From a checkpoint of a small self-supervised audio encoder (BEST-RQ).
Model: 3.1M parameters, log mel input, arch crnn, norm batchnorm, activation relu, depths [1, 1, 1, 1], widths [128, 160, 192, 240], rnn lstm.
Training: muon at rate 0.0019, 2300 steps, batches of 64.
Rows from block 6, named by matrix and row number. Each number is 128 + 32 x the weight over its row's rms, rounded and kept within 0 to 255. All counts start at 0. Numbers have three digits each. After the name is the row's rms in percent of the matrix's.
# weight_ih_l0: LSTM input weights (gates i, f, g, o stacked) (model.rnn.2.rnn.weight_ih_l0, 1024x256), inputs 128-255
weight_ih_l0.891 123:128095155156098128128084128126128128128181128190128085128128092128178086158128199062128075081065064099128128090116128128162128128184128128128108175128128166128150096098120128058147163142151148074158128157116128166128128128155160132128133128180128136158128128084132128145128080118082128123118167174128146076128110128047162128116155128023128167179128136102146185125151128054177128128128
weight_ih_l0.892 099:128168128128097165203099128128128064066128128140181128140077094128193128128094128214183128169128181128128128128195128128102128128205128128128128157059128061128162085069189054128105128157128128199128128088128128082169158128128068128053128094082181136126087153140128128128128128118106128167128128128128218157128128128128093144128096172128128122092128146128155128046066128182067125128128
weight_ih_l0.893 102:080094126128123080099128086128170128128161152128187140128128128128093105128128229066128128149158062184200128128157128183161130128128128155063156128128133140128033167136128164156128162128070128128128173203128128161128128082132147128155128128173178128173166128128128128188128128128128138128128104090126047128128182156191128197128128128061128101128128151153175128128128108128128128128128
weight_ih_l0.894 100:183164128206128128126128128147128070128128128128128128128139128128094128128177158128168128128128128176168075192171128190128082197128128089128128096217118128158128184128149128108128128109106107128049128128128128137128177152128102133128085092075081128128128102128128179128128128128128128089128128101128128103127170100128128179176181236068173108169087128151176128128128031128128093128128
weight_ih_l0.895 097:179128174067152128082149071128128128189128155128172128130128076070128112128128128068098141107128128083128129128146128092113107098100128198099128128111128115209128128128128146128128128128117137128128128128128128128148100128128147128128128128128128093128183130157159128205097066128128128128128078128156128128128171106128128128128118093128128153080128128128155100146128138182128128134144
weight_ih_l0.896 099:128160128077063067184173179128089128178128128128094119128128159128128157074103128128153106197128128178160128083054128071126128128152128128128128109134128128185128128141093128128090157128169157128128128158128205128143128128128128128128171217122128128143128128128114128083163128128128158094090128128159128128124135103193164128128106156210111128128128088097128114195148128148083128122138
weight_ih_l0.897 106:128098128128162096128185128099101128128091128152158128183175128027128128096128128128128178128128128128169183158084112128097128128204128128128128128143142190085128128128186086128118101161128050132128068128128085128197128114111128143128128128128172239128089155067194128184128128128128159128128128128128128173128128118113089128128092173080104128128076128128128128128128128128098128081128
weight_ih_l0.898 108:128128155051146094176128176128091116128128193167128200155128128128128139161128167093111128128155128128090170175157128076128116128141128152149081168091128128200067128087128176152128128128128128128128128205128128171179128128128096067152180109128123128148128128128128117128088172124128128128128128128164098128128075109158128165128128128054128145111128128128128176127148058134128128128168
weight_ih_l0.899 109:128100128128086114128128098128128139128129154128143128128178128114060128128095211217180128128128091085148172074145070088128151128113098109128101128128116128128107128128202073128128128128111128128128128155087128078128128128128128171182129217079128160128128195128128109089193171128108165128128128128183159128050128169181095128116112128128035128186128128104044128128079073128047100128095
weight_ih_l0.900 105:128060179086077203128128128063128128128128128128128106164093064128117042128166128159128128128128151128128208187145128128162128128114179128128081128096138122128128138128128128131128181094163084120095153128096137148128128166155174097132128131128194033128128133128128176114180164128054128090132095128128126103128164177128077128118128172108135158162128047128156140130116067149128107128145
weight_ih_l0.901 080:135080172125094114128162128128093093128128128179077128163153061128128128128128128128128172128128128158128073140128128172206128146157161128128065176195163118081128128128128128128128128095090128128128105172128098116146128128108128155056140128128128128128204128128108128128128128128085128128054128089105128255128128183202128128128138168128060128182079128076128130128128166128128128128128
weight_ih_l0.902 096:197117148128128167190128099117128128096128128099158128166088128151145128128128128104128128128128128128179128128070128128178144128128128164128158088128128128096128172128152087128128128156175126092192128152128094098156115181096128128128199191076150080175094128092093061128128095128128128128165128128128164128128128128128180128114128162093099043128128128075179128100128139128144174154175
weight_ih_l0.903 087:128128152128128128128220095128091128128128128086128128100176213128164038128094128128128128188128128063128208112128128128061142128128128063050144065128129112128128128225128157140042112128067128081128089128128128128128056071128128128137195128107152128128128082058128114128128128031128189217208169128106177034128128128128182128128128151160124100078132079128128128128128128128128093126128
weight_ih_l0.904 099:128069128128159128128128128041128128093128141128128085128128157168136135128175128128080164088055128128085128099169128154128128070116148128128135128186066128202128128128076128128086165128197128128137101075128229128181128128128128128128128168059163128153122128166071148106139128208145088128128091128112128077128128128128128128128128128128128128128181128128124128128128128057180079128128
weight_ih_l0.905 121:080128118128128041128073128150156101117187085159128170128112128167087095147118080128160163145152128128128101112179128172128126128097187218128128205128128128102091097162128128157082157182128128152128181114095163128112173128128128128128128128128134128129076128128171128128190058105093128162172101090087128155061151128128128170154175159128095184151173128111090128069053093093178128128173
weight_ih_l0.906 112:075128128184198128128095128204095128128128128032128090098211128128099162128122128128137128111128072157128106128151128128128128160128128192128128128152091128128128072128128128128209128148204052128194128176128161146128219128128110128128128207128152108128084128087174128076092091079128095143151175128128128128128101150058128128128195139132076152128051128150153128128128172128087115063128
weight_ih_l0.907 101:045128128077128128150128128188096156128128128197161104058210168128128128079128136128128172000128058129128128128128141176128128128128083162128128128128128128119128163100143158103108070178128065128128096063128057128128184128128128128128088128128193153128128166080128128159138128128145103128121128128154184090128128098128105151126128128128087186115161157128166128081109128128188128128128
weight_ih_l0.908 100:110128084173165128128128128075128099118128128128129128128126230128128128128085128128116128128083106120128101128128079185175128162170155128128073128128128118113128119085097128175128190085128128128101156128203181128089128076128128046128165128128128140128128128175084128149128063203223128094131128128202128128128128128139051192128128169128028128128128128128128109145128064128101128128128
weight_ih_l0.909 095:077093171128111128088128112128147163128128081128128085124157194128128086037108128185128080133084128128128077151128128137075128109128128148149133128128128103155128105054084168171108128124128128066209128128085193113128128156128128128128169127128128128128166128128128130185167071061095128128105128145128128179194100095072155077151189151074128128128128128098051128128145128116128128128128
weight_ih_l0.910 092:077128128192175061128128128128139067161128128128128128093109163128067128128128128124053076128179128128204128128093094108128128171131120128128128128183187128080128128141128206096180144128128128128128197213128162164103127116082056128094133128128128047128128128128128128143180128128103128133074128077128128128152128128128128157128128202128128157128211128171128078128190097128128083128146
weight_ih_l0.911 110:099128073083128147128104164134128128128128189128128087083128108128146128201102128128122172128087128128179152112160143102093118128106128084146141115128091128128118177128179164161099128058175128153152088128185128128149128139107128151120150044090097159068161159130128128128128161161092128128128128128161084128164124138050128136201082098175086211128080128178128196114141200164128128128077
weight_ih_l0.912 108:112128128128143128128128128154108128160128160179086191128174128062128128153056128128159128128128128160192167128128128098128128075187128212181178167100128166128084176176132149174128128128128095128148128191128128128122226169128128161128192085128079159128152105196128128081117151109104166128128105204128128128103114116128070128128170128136128128096128128052128161138105157162128153056128
weight_ih_l0.913 090:128087128177039128151128128128180110128140128128091066128093128155128078128117085128128128193086128128139128074128182128109128128113211128128199128128128105110128128128209128128189128212116128128128128151128220128150156119114128128069128128135128128128128051170155079081116128172186128128128128063128128128128128162128128128153128128128128128153128121134190128170128194154128128128128
weight_ih_l0.914 106:082128128128083075190087112128128190128115128128147219128128128128128091097128194084128128128128128128128221128128128192166128128128110128036153128128111189128109144128128128128086128128128226128128128100128076128128186185128065172128074128055128053119112143181069081128114128128128183128074200128128092128128128079066165089139158128172128152128128128128128128145128128060121154128128
weight_ih_l0.915 105:128128128077094128098159189103128154128083128095128150092128191128145134128081163128128156128045109185075077128128128128128128146128128090105156128059128106068128128128051128123128128128128118150128075128128186168128128128187128128084081196128143127128200071165128128106128128187175128180128128128128128094119128094115055128115114128099128211128128148128168128128101128059130139128128
weight_ih_l0.916 104:128128053128072146058136095128135153128097128191116168144181146128075128109128128184095128189128126038168139128128128138108128116111106180166147128169086101128128128128030128128096107128189091128117216084115128128167120128128102128184128109128128012186128165179184094128108113128148128183128128158153128168069087181155130128161146128164137128141088145096128138128189191128128166128016
weight_ih_l0.917 101:174128079128128128099124128098030128128128128128131077210146098152185046128128128128097106094128128128089152128062111128128128206128128128117128128128128128109128194087128084128055079163122128128095128156147092128128128181196099136072128128128128180128070175057128145128114128128128178140128128128128097065128163132087206122128128128177128128173128128088128109046128198128128091095133
weight_ih_l0.918 090:182128093128128128146188128128160128128128128128142128170176128128128128128128147128128128128171143128074128168128128159193128128128102055052128128128086128080128153092128128180147128142128128128128128128128176083185080128190128128160128125128085128128079128189198128128159101166128128096128128120115128160128128128128128168178098135128128061087195128128176128128177162154128065039085
weight_ih_l0.919 093:080186128128095128110147128128128128088065128128097152166192086128128141128064128128128086198117192105157128170128161160128128173128128128128162127128128196128128198238118128128144090128128086073128177128128128128128211128128128100128128031128128094128149142128128128105157128128128168162107213154128128128084128040128159128096128076092112128203142128128060091107107128128128069128081
weight_ih_l0.920 110:128079152193158159096086175128056128145128120089099128128128128105183159128128128128116128128128067128128079099091104071114128159132128159128128163128111128063128088128128049169128087128092128128128128166128128188128095128192097128153143028147128128128189128110082128185128083177163128172190062128128158128128128128128128103128128170128128209195128128081128128128161106154128128128128
weight_ih_l0.921 093:128128128088128128128128038139120128110086092128190062114128128150159122128150149128163135128153128128106160128157128128128128170102100184128085079128108147128178232128182128128128128128073128098149128142201128066110077166108128137128215139128128113128066128128128096095128165128198168128055128191128128052108060128128141101128128061128128128186128128128187128191116105063128128128078
weight_ih_l0.922 100:128128070128128140058162128144180128128128128128128110128128162079128128074180185128128128152128128128086152128144128128128145174128079091098128097240183128105128128128128141136128128184128163157128110170128128128128156196128128128157091082155112128128128128128180128070128128128128128125095160087186128183061213146202101157197128128103128128180128128128189142128128128055128128128128
weight_ih_l0.923 108:111128128114151071157128128128128073128151050128190128128128128128128099089085152100128095080204128167142082128155192128128102128128128092138192065136128172083128128128128079128167128155128128126128128164091128171130128128128087128128128182128128128078154182162218128146128069093137128089156128128122096109120128078158068128192128192128128011152128128201128163085128128174097108128128
weight_ih_l0.924 110:128110178128128128128220185128128191128128173210096162151128128178128128128128100128170180081150185204128084128128128128155128128123080089123069106128165160075141128180083141128090097128120128179068128128146128158128087167115128128105102128164107128079095226128128128128148128095128147128096153159206200121128165096116196128128127128151128186176034132164171186062128100184195102114128
weight_ih_l0.925 097:150128128128103128128128157118131177132128019128128151128087128103128128128128128128128128128062068077128128173145070128085157128128066128128082116125151170158128128128128140117090128128128151128214128128128045095128128128149128128128162180185128133128128062128161128128128133066188128116074093128128128128128177128128128128179221128128128128128128128128125128057128042189170080128128
weight_ih_l0.926 101:128063120128128130128099101128128128123157127128092128128128128128066128081081078128128128112128039151202090154128143128128224128128176160128153128128080128128088169062128182128128183162128125091128128093128157128128128128049128070153172128074096175128171089137128189161128128128128140128128049095128128128183128128098088128095183128128075128128128128128128128096156128128082128129104
weight_ih_l0.927 098:218084128161128128047138101108137099128021128166128128148172142128128128081128128128105128128163128128086221128128128059128183128128128128128081128140085122128120159196151149169128157128128088191128154128128102128128128128128128128166096089128128128128128128128145128128079128128178070128170100128083094182053128128128197128128165119128139081123163128128128100096047128177120128149128
weight_ih_l0.928 106:064128128128188106128128128070128128128128102111128125116092128080176128128188128063101128119128138134128100128079155128200065128128128128128075064128128128128128128055136078163083167128128128128092128110102182093148096128159128093128131128121073128128160128100128162128128128136106157146128128081179128185158128115154102128128128128093128075098128128114128128128185128189128128128147
weight_ih_l0.929 092:205129128093128128128128128128128128167128128128065128128088128128157138115148034128128174098128082128128163128053160128148128141128128106128128128128128128128128128128123186128151075128128069128128155128128068187128157128128167090128128188161181128201190064128159065081128129136106073128201128128068128135128128105120128090128128131128114128128128087128128128186128169128104128128128
weight_ih_l0.930 098:175128211102128193128128149128128128072128187128107128202128128128128128070128128063128128197196116128128214141120128128128183128128067128083128128149173182080128128106072218128128128128128076176128128128084128181155128128128164128094128128156128092149128060117090076128128128097128128128149128128117104128094128128128128128128069113128128062128142128128128128144128129128128128128094
weight_ih_l0.931 115:213128128128128104128106109092128080060151124151128128092156151166128128167128233128057128128156128203093114128056128162114102128128152108156169128128128094128160093090128094128128147103184128128137128203107087128121060128096128183186223155103053056128090079183156115128190082126128128080095166178128128091128128204128146128128079128128128159128088149128128110116105128203083128145140
weight_ih_l0.932 092:128172134128128128074144075128182128110128128128128128128128170155113128128128128079128130128214128090128128128085121128225128194128059088128128048173128128128128157128128128157101128128168128128128128113128159128128128128066128077128085164187128128128074128096148056128128145128128096128110154036139128115197128096118196128042164079128128101128128128160036128185128123128128128128128
weight_ih_l0.933 095:128172190128071128148154128128128128128128128128191128128128128128128128128128128140134128128081128126057138156128128128128082169128128128139080128081140190128128128128111128123201128128201128128128128128128165128155019159128151128161128128090169111170108128094097094159121080128128087067225128128128094128128128091063158128137140070128115128204128128128106156196110128062121200128128
weight_ih_l0.934 102:128091124128128128164128111166128128128128195128128128114191136174128128128128128129083128124128128128128128188128227128136128177128128157128080128128128128153206128090152128128143128166142128099128060200128086128128128128065161128164128128128128128128116166128168128189168128175056179136128128128128128101128128066199128143079128068128056122128128128185128128128128119101128128171090
weight_ih_l0.935 109:128131128128091128164185128128128128128128128093128128069128194079074128106071128168128182128128128128110128162198128179060128128100114081205064128151128111135189081128128176183128084128081128169128128194128128076056128128128128128128128104128040128128128128100087089128128128128171178108146128128201192128151128159108128160107087128128128128170152147128157128055128128128106128128099
weight_ih_l0.936 089:128128128128128055112176115128161128128105128166196066066128128197230128128128110064165128215128134128126128128128128153128119073085128128128128185021128104128069128111128128128121092067128128128128128120128181128199104104128128128086159142128128174128128155128128105128161128128128152128128128128128110169128128176156128161123106148128049144128128182128128149103128156128160128128128
weight_ih_l0.937 109:128086128064152128128128177113201128128112128128066112066169135128128128128154128128135128128104128161162128128128119128134128055128128105095105100128128161128181112128161128144128128128128053156149128104128167128210128128134162088158128061128147128066116182183090128155115128152128080128128128101128221137130164128128144128128128081128128128167198128122067128128128150112128172134051
weight_ih_l0.938 087:128178080128134128128128128128128157160071178128128128128200128128068144089128109128128128088086128128151176171128174143128127098128128090063052159128144128128128034128128123128128051128128128188135126128128051128178128128128128128128128097128128117128128153079141128155081107128178088179128184111144150128151060128128128128128128051083179039156191128128170157128174104128155106061128
weight_ih_l0.939 101:128128128160163128115147160136128100154128128128128128178184173141128172125128128153099138128128128145140128128079079093184117128136128107107128128193128037040067170128064133128081091195081128128128128147086186171200128128171116072127201123128084128155128146128145102181128128102128085176095128128128128099128137141128092128158128119050128221128128128128071175087128106128132128128128
weight_ih_l0.940 105:088115156128128152128128128128083128063114128128116107128128128164128049128128072128179128128180151128128186148128128128146128141103171105107160128049128169088090128099128197162046128126128128118119119219128128155152128198128128168073128128128148128067128128144203128179128128168100106175128078128128128133128167112114124156080128128150128128128197059128128162128121128208128128128108
weight_ih_l0.941 099:128082128128109023093128171128171128128128143062080186104128128119113057166097082081174128106128090128128157128210128128128128128128128084128164081128164068128115128130176066128125086128128074128129139128081085077128126105128128166150095128128128171128128051181205128128086128171104084128128140128177128128128128128145128128169022128205128127111058085155128128128128149128168128168128
weight_ih_l0.942 105:128130128128128128101128128142150128164084075128101104141128064128181133128155128128128128128128128128128183161183128140147128160179139128189152128033128128064080128128115073093128114128128199128125128097128063055161128128128128115192036128128149090102068065128211093188148086128128088128154227128128128194212128165128114148128128145181110128128128128128242128153132128128143065115128
weight_ih_l0.943 095:128128168128128128118114150082140128128078128141074138128161133128128164158151153075203128046155169112096128165134128183128164128088165216128176128128123104128128153128128128128091181159128166143128128128128128121128075128128128162128128169107128128075066093134071095165128128128128128128081189128128159128046110118157128128148149128197128135039178128128176053089183156188128128106128
weight_ih_l0.944 098:128128128048113128104091128164144166077128128128214128128128128128066128128128128128128195145128104149102128168128111115031067128179167176069128128128128099128128106128108165128086128128058096163128095128171128128051128195117079119161128128075082128128162081128106128128128131128128128128128128128181128128148128128128083214172051102128126108128153128128084158128086185128143099176128
weight_ih_l0.945 106:170128117056088128162190128128193190128128166128128188091163128061192063128128055128144128162128179128128204166171156128087128128128152128128169102159188150118128155142156128128128204099128128128128128091128122104128128128128114128069102128094106128128154132128129128100083128170128128188145097138128230154101184122175201128128128197128128128078128231128128181197128163128128102128128
weight_ih_l0.946 109:128128172128144128097128094128166099128128141128128039086036128078128157189043128183179128091128128102128128093072128128128159128157128152128128128128128128128071141128167128091128128128066140128096128200072147128094076105128163128146186128094141128237128128100141128128111128128094128128211128201128128085128128128169100128088128139128055115128053083128128083158187096128128128081128
weight_ih_l0.947 106:081128109070128137057136128128133030096128152128056052155168128128096128184192128128128092143128156128128189151129128128128091128128128128128155056128128128131128128128087047211128078128128101100185143187128066128128173128150128128128128163089163128054128128160102157161102151128039188154128128128143128128075072128142128128095128170134128092128103145043088128128128084128175128100086
weight_ih_l0.948 109:128128146097074177128128128093128100189128128128223128160076206156166104128113128128128177181172128128196118181128148148128071158174128128156160128155157152116128174128073155117128128180128128128166211068198128176128204128104139076128101128128087128128115128060137123128128081158128085080128100091128128170128128128128128128075160080169120128101128128128195128128113164128119128128128
weight_ih_l0.949 094:084186128173204128128128114123128128173128060128128086189128128161128128152224087128123128149076093069128128128128138099128170144128128128050156128128128158128128128171128109104110128128174158128107148128128060128159109119168128128128128128128107128128080128129093149085199180128081196061128186088128128128128128128176164128190188128077211128128128113127080089128128128128128201092128
weight_ih_l0.950 099:128146128198128128131177128075152128128128199128128128107128176128128128161070128128128128128114128128192179056128128145128128118128095070080170104148181194102082128128143083128128191042128128128159071208128128128082128128155189128128085203141128108146128128128067128065128184128128128128175185172128159163099196128162166128145077128151077128128089094078128128128128128128026063128086
weight_ih_l0.951 102:128059175128128223128128128128137181149128128128128128128151128128083097128128128109102128131190090106128094128128204157166128166085128128067128128128128128128061128128096128128128179085103128173154128128144080144128094128200128107128128128128128083128128128081128032196128128128109128128162128128095146128128128128128090128114103092128128128152120110207169128128147160058101128105128
weight_ih_l0.952 115:128128128091068171114128193188186128073128144128128128053128128128128128128087128093128162078115114127128181128128128128029128095128128128109128160237161222128170125128155128089128099137128128128150128128128226128128007088128128128079128185188084128161114155128179128128128095156128151128184128125122128128128164128128165128128128128177128095128128138124168073128088081128163093128057
weight_ih_l0.953 096:227128103128128128085128105116128128093195107128128165212128128128104128128054202171053094128080128080128163128100083128128052122104128101169128128167109128128161182128128128178081090189068106166083103067128121128128181146083093084128128168198128097128128180128128128128128057128128080128153128093154091197128128149057128150146128102081128074128096128128128128128077128134139128173143
weight_ih_l0.954 105:128111151128128128128128128128128128128170128128128100149128089142128103128071134092128128176087179107180128128128128128083136128128182142105122051128128128068134015133128128125128213128182173166154128173172042128128090128128128128185128128160071128128162097186101091130077128128059128128160128149128134128116137106143128128048128185114089102144128128149128073128101115210199128128128
weight_ih_l0.955 098:154115128128200128102147128128079201141195128128181087070128113128128128128128136128128128128176083089128128133105101128128128056128157112128108104067128124155081128128128168128128128079041128089128166128131142128148128128142189128128160124128128065076170164128128128150174197158068147128128031128103128151128111128208128128128111145128128151128128128128128128105128175128128167079128
weight_ih_l0.956 103:128173195128128096107128213146128128117128128121128128188081128128088128100128128128128128128128114128155128111128081120085165098118128164162081181128132156128154128104194097097086134096102180117128164187079101181186128128128128050080170128175128131128156128079128128141104128128091128128128185079090161153128099152182160191095178108128093128082205128090173128061128106128128128128107
weight_ih_l0.957 107:128128128106128128128128061132128132106155169128128126128184109137102128075128128128128128128128128109128128154128101120156168128128128128164128222172078128090128128128016155109128128128128128128128128128074090179128128087120081101128182128147128128126192069050133062128083128128091128172128090128098128245128062085128128175128128091128128152128128155111128128056065176102160128128128
weight_ih_l0.958 103:101128128060128191080128067128128128070175128128128128157128170128122082128179177172194128197128128055128128128161098190075128118136128128128066128128091128128128128128070128169128050154171128152128095162128128128145226128083172148128052054128095128128128108039174128128180128128128128128116128096128076128128128088128081128128128128128128128162128128128118128103128106172128128128128
weight_ih_l0.959 119:128128128097100088012128048128133128128075128128065128128180128204128128074216128128128128186128168088164128141128128150216115106128104135128195128083128128128128128128040128060171155130102121111128078150123128107128157128128147128114128153128148128169128078128178128084128128128128185128169128191099085104079117077128100070128078128191076157128134072150128128114082128094128128128108
weight_ih_l0.960 095:188150128128128128177137128128249152128125189052128064128156128067161128147128128184128119108095179117154128128155108096128192180118128157128187068083100065087128128085079059115128171076128128128128128128181151127128083179128128134128081128087128128128128052128128128155108062128159128157059128097128128128245128128151128219128108128094128079128128128128149102128128065180128092128128
weight_ih_l0.961 099:149127099170083128171128185128100092094138128074128128087129128128167128128128128099128128138128128128127179128083128128110128088128086128124142170128128084139171128128102128128169105128061176182164128128206128033128134128128115128179016128128096095128128077070160181128057109128128128138102165128186128161207182128128128128091135128128128128128128128128075147180128177128128128128128
weight_ih_l0.962 109:054067128101128128128128109128128075128128128085043128128092128150128166130128128218156096128128128128178176151072128128103125144101208107119082128128128085128109128145207174078128128128147128190081074128128108092215057128128166128128116075128164157128128110158107062128071153128128128128128128110128080102179128128128128128169128128128122128128105154192128128128128134128128094128165
weight_ih_l0.963 093:060128161128128128195128128089110064128072170128128102125033128160128106079075191176151171094144128128128101128128190128128128128128160081128128089123128128058128128128128086128128172128128128159128142132128128128128088128128189128128128128128107100128128122074128128128110128117128128170118152049128128128165128214185128107205128178185128089183154128128128178128092094128144128128196
weight_ih_l0.964 109:128167126105201128074156128128167128155110160082128128159184195128092176149109128082128171128128087095128128128128128200143112128128139151178128107135091123128183093128106168128128113128098175164054128096095151108087128128128104128128128128128128069193128173180128176173128129124128128113183150051128167128160127128128128101191128128149180074128053128170165172128095092060141128094128
weight_ih_l0.965 111:106154128109128128208079092128128128128182128160135067195128128128160128173167197128128082084101032128178121148128167128111128128169128128172149179168128126110128176128128128084128105112080128066128110136154109128191096128146081128128128191128128118059128128128128128154128128126063077188181081183128128064187128110128065128105128062128087128122128128128118128149121083162128116128164
weight_ih_l0.966 100:128128128128128128128128128131097159097128104131098165128114128128098128176089169128177181146128128128102112141128128154113068128159128128080099128128145128083128128128086128128186166128077128172128181076066128128011128138098128166128128128128110128128187113128145128182128128170128164128128128128128128128085074128128128128128049128065128128128167128128160128184128076128128128145128
weight_ih_l0.967 097:110084128111091209128128128128104094162084128128126128128097104128128128176127128080128128128190059128051156134128162128102128128128128128128151128128160128068025170077134162128128117171175128128128128128128146128222148128053128163092075128128157124128146080128128128087156128198152128128128183128128133126135039052073128128128087128105187114219128128073210111157128128128151128202177
weight_ih_l0.968 091:128128128128128128128085128128128168090177128128171118128146159128128128088128217150128128128128145128128103128128128128128182132128055179128159151216181128128128068164128040086128128128191058148101094128083128128109150128128128128128091155128072160128076163099128128107128128151196128128168128189128174094197172128141128069128088128189135085128057116128104128162128128128128165128175
weight_ih_l0.969 101:074037128128128123128092170102130136146128128119103128128187147184128128128113128170128065113173128092073200128128128200134089128128128087128123084090128128128208128129128128087128128128128163185128099163158128128128128128112128128098076128157128128128172128128128128237128104170128088125128152097099108173194128128095094103191128068128128128140128128163128128128099111078191097128128
weight_ih_l0.970 098:128110192128128089128128128202132074096128128171128104190128128128128068128128128072099128128128128128128128183128128168166111138125128128128128044128128098128128072152027142128128128169151128128136120157128112128128084162128104123128121058139128159128128068128128088157101189189174128153128128171128128146151181119128082120128082128128128174092128103128087128128128128095128128128128
weight_ih_l0.971 099:185109105128192128158175113128078152079150128128128128198128128128163174073128177128149059128155190168128177181080200128128141128128096128098182013128140128207053128128128090113148128128128097177149128147128128128106128158128190128120128167167101128128128108095128128128184104128128128174128148128128128128200136128118083128128128178128128128103106151094128128128081128128128128175128
weight_ih_l0.972 097:128128074071129074095100128128163128128128128087128083175128097128128101128045102169138142128131128128068128026096169146185066128128123096114103128120128128128196136184154112115128099128128128096128128128157156128128099128128128148128128139163065128161128089107128128128194128128128181128128128098128079114045055128197128048162076128093037044222128128128101060095109190131148128128171
weight_ih_l0.973 105:140160110128128092145128053163172128128128125169128136128144128095128128128067182103128128128128212114121187128154099147128128119128171128046128128128128128128103073179192149128125176128128128068128147128142128198086170165156128181133128182222128153095066064128175128201098180175055128128089128128128128112107128081196054128128177128128128072175128128200128128128128128061117163128162
weight_ih_l0.974 109:128163202211103246128128159128085128128128167147128035095128073128163128172187094092097128104127186210128144128128065128128128149051111111128128128128113175128105128085069128128128128128073108128128179208071087084146049128128128128154166128128056128128081153128128128128112094097144128130128097038066128128073098128128128224128128128151096128126128128128128189128128154155128177150128
weight_ih_l0.975 093:083074106128128128128090136075162107128171167131128169128128138088175128128156174087117157170128134181151163128128128134107128097128094064036151063128056149128117128098099171128121128128077032128128164136128165128128128147036128155128128128099128105128128168091041128229152076128128134128128197128128169094128103169070128159167128169072144128128186116128147128128128096204128185128128
weight_ih_l0.976 097:167172128180179056128128128128074089078128128128170236128128172062084125103078168194128128128128128128128170181128186074128128095063121128128082102104128091070128128128128128083128128128128128172128076179128166128240128091128091053128094128128128128095128146128128098128108106128116100151081067128162128083128110128128128128183195107163128128088085142145128128128158205128128128128154
weight_ih_l0.977 108:128138204128128128061128128128128128128128128214175128128128093128094128128128195128155128128128158052128166128166128103128128037128199174128107128128174100174181128128128128128128128099120128068094093128091150128161162070096066097128128177152166128128083128162128128128162128104128128128128160070151128128056107044207128128112160105128118128128128128128146128087165199128128128128128
weight_ih_l0.978 098:128157061155197128105128064128128128128128123128128128131128128083128128128128143128124128128152128187129128110176128128128128128128128113128128167190076125159128104128175197204099159098128128089128047179128160128128128179155148128128128099111149101128185128128076185128128128154128128128128128060128114128192128191128220128128128128196121061128128090128136128128069188125088084074081
weight_ih_l0.979 107:128128194148128193128128128077170086154070099128158128157165128143119081099128128163128128110164128128114128179106128128055168087121128080128128107128069160166119128128128128077157128159128128128040128106190160128087128128148128092128094128128067128080120185128106128128128103216170128128128160128164128090128128179128128157128066128086112128020151128163128128171128128113090128128128
weight_ih_l0.980 099:128031128128177128128128128100075190175128114128228128128128118128067128128128128128103128164128128147080132128128128083107128128239171119114128128128128128128118137134163128128184128102128128086128128184074144075128093128128158027128148128067176151128177128088160188128089194128128128128177128071128128128128128128128182146128128182128058128067162128128162128086128128128176128128128
weight_ih_l0.981 110:169193128214162165128067105128085080084128128128128211200082166128128135112119140128148128140123143223128128161211128128094128128063127128092133140128091163086128128128128107128080177128128089107055184148104063087128128128128137128128068139153058127159128140198206170128077128128128194156112128128128108128133138128128128172128231098120158128128128149128128143128128128074155100170223
weight_ih_l0.982 105:128128073117112128178128128090157072174114090128128100128128154073135128128128128128128086114128115128128175101128081161198096128082128128087128172128052097128119160174128145171128122128128128128109162142191161128152160099041128071035192124051128128128104070086128179128122079096153210128087128105128128092086128172128128182128128128111169128073153128178128198128128128128221112128128
weight_ih_l0.983 099:128181128190141128128168063220128128103127078128128128075207128128030128116128070061128099128128082128103162159128128128107128167188128071128128128128128128128076128128128167137086128069128128148080111128128106083128077128128128128166069167128128128132082101128128054066128149182060152128128128128185128128170128128128131084128128128128128128094063128152128161068128128209128199128128
weight_ih_l0.984 105:128167128085128167128128128146128170128113128128128129128157156128128102139077142128202093128128128076128128107079128176121082128090081091255062199128074149037205128086116040128128128146128155099107192164081067155165128128128179088128165175128196128196128128070128128099128128128128115158128128128128128128155101128128134072128148128169185172218118144082128140128067084105125128074104
weight_ih_l0.985 094:142128128128086140128101093128128070128101128128169140128046141128129057109157128091060098128128128070192128128128109128094199136128155128128068128128128128128087179196128094215128128128124128095092128128091128128135128128086128128165128148128128095076128128203126128128128128128128176128155128128128163128128128131119128128128128159128128128128128141082128077128128128128181126128128
weight_ih_l0.986 106:108128128100169150054128128128112088128163128128090128128128152187112095089167080169128128128166046128128173128128128128098128162128150047151128128128128052100112128112146137128128068069117128062188128128128137187128128128128128057128128128128084128178128156183128128107128128165128161174128128162148118128128128193175191128128128105055128077128160128100121151157098148127128128101192
weight_ih_l0.987 097:087128046128128128128214159108130128128128125071138173115148097128128088167128128128128089128152128101128200128128128095128071128128128055128143198146128172178128128128128140128133154128084128070128128180128128047212063095128128094178128165077128128128128128128164128128160128128128097128077183120102128128128128128128101095124187096128128162150128161179128145128128128189128074128087
weight_ih_l0.988 106:080142128145076128128192105046169195128128128128070128128161128128159167150128128157128128087128128128083128161185128094119128081092128128128128217180091158128128128136156128206070158124128175128129094188206128128114128146128173128204096086128128089110102128128128128169148161142128128033128128103128128128128128166177128128128098088128204092128146087087128128142181128128128128125128
weight_ih_l0.989 108:066099092068128128128086128086102128128105123103128128141128159125160128105144128088068128085141128139152128060050128079128082167101128140099152028128092128178180135128129128203128147079128178085199093132128128128128078128163077120179092128163128128128213128136166098106128128128128128110124154128190165128049128125135128212153128146169128180084128153121166128202083128128214099128096
weight_ih_l0.990 100:128128118128128194178128128128128146128166062121128128128178128128128137128128128222176156128188089157070154190128128204152101088128152128128128090128128103128068128128112116128128128058139128128072128082128062128157174104111128182093190128155128058073197204128209128162085128128100124128075109161203209128128128128128128162128167168128185128128142128128128128128128128128128124128128
weight_ih_l0.991 100:100083128181179053128128128129128131128128128128174190172067128083128128128128112128128128107185128102128122128128144081168128128030128128084128170138128128128128128068128128128128128182073128128080128102128128080128128128128080128128152128159070148005128169161128067194128128128200182128128128128128128176104128200128084128200128093128128128180151128128128128128063128128106128161193
weight_ih_l0.992 107:128128128128033128190128128147128104128089174128115097163141054035086151164128128151212128083153128163208128128155128080128128128128075128180128128139128178057128128039128128128128163065128082128128128106128101128096129110128164128052128128076128128117182157128166128200120128128126041128128173128093128108128072086200192103128113168128068090115105128102128128190128128128128128122128
weight_ih_l0.993 106:128170158138128087128192188149128074175128145128128128132112108128128128069137165168128133123128069129092128168089128043084128128104128128128128128162100128143191107128128128128048187086101128165119128128078109116194176065153164185128128128077128128104128075128128185128154172102128128128128126038128173132143128089171128143095191128151143128128128199091111096145128128128085128128183
weight_ih_l0.994 101:128128128055223128128128106076128128128128128128128128128128077128128150128128080113128169128158142158186110128077128141112128211128128069075128128158128162170141128127128086128183128128166128128128128128138187128128128128128128078141128145100128128106128128186128128128128160128128161089128163128091128128154128128184215128128131128114182128122105128128128055128153128059179190128128
weight_ih_l0.995 095:128128179139128140128128117128075156128120059095036128128168164091128165128128160062128128128128146089076173177071086188128056135089128158152145127213059128128102175128128128128128128128128128128128162159128088071128101068164179128053128198128102163128250128128128157091128107091089159128128128178128132107128141128155128089128128151128128128056128128056156128128206159128067073128166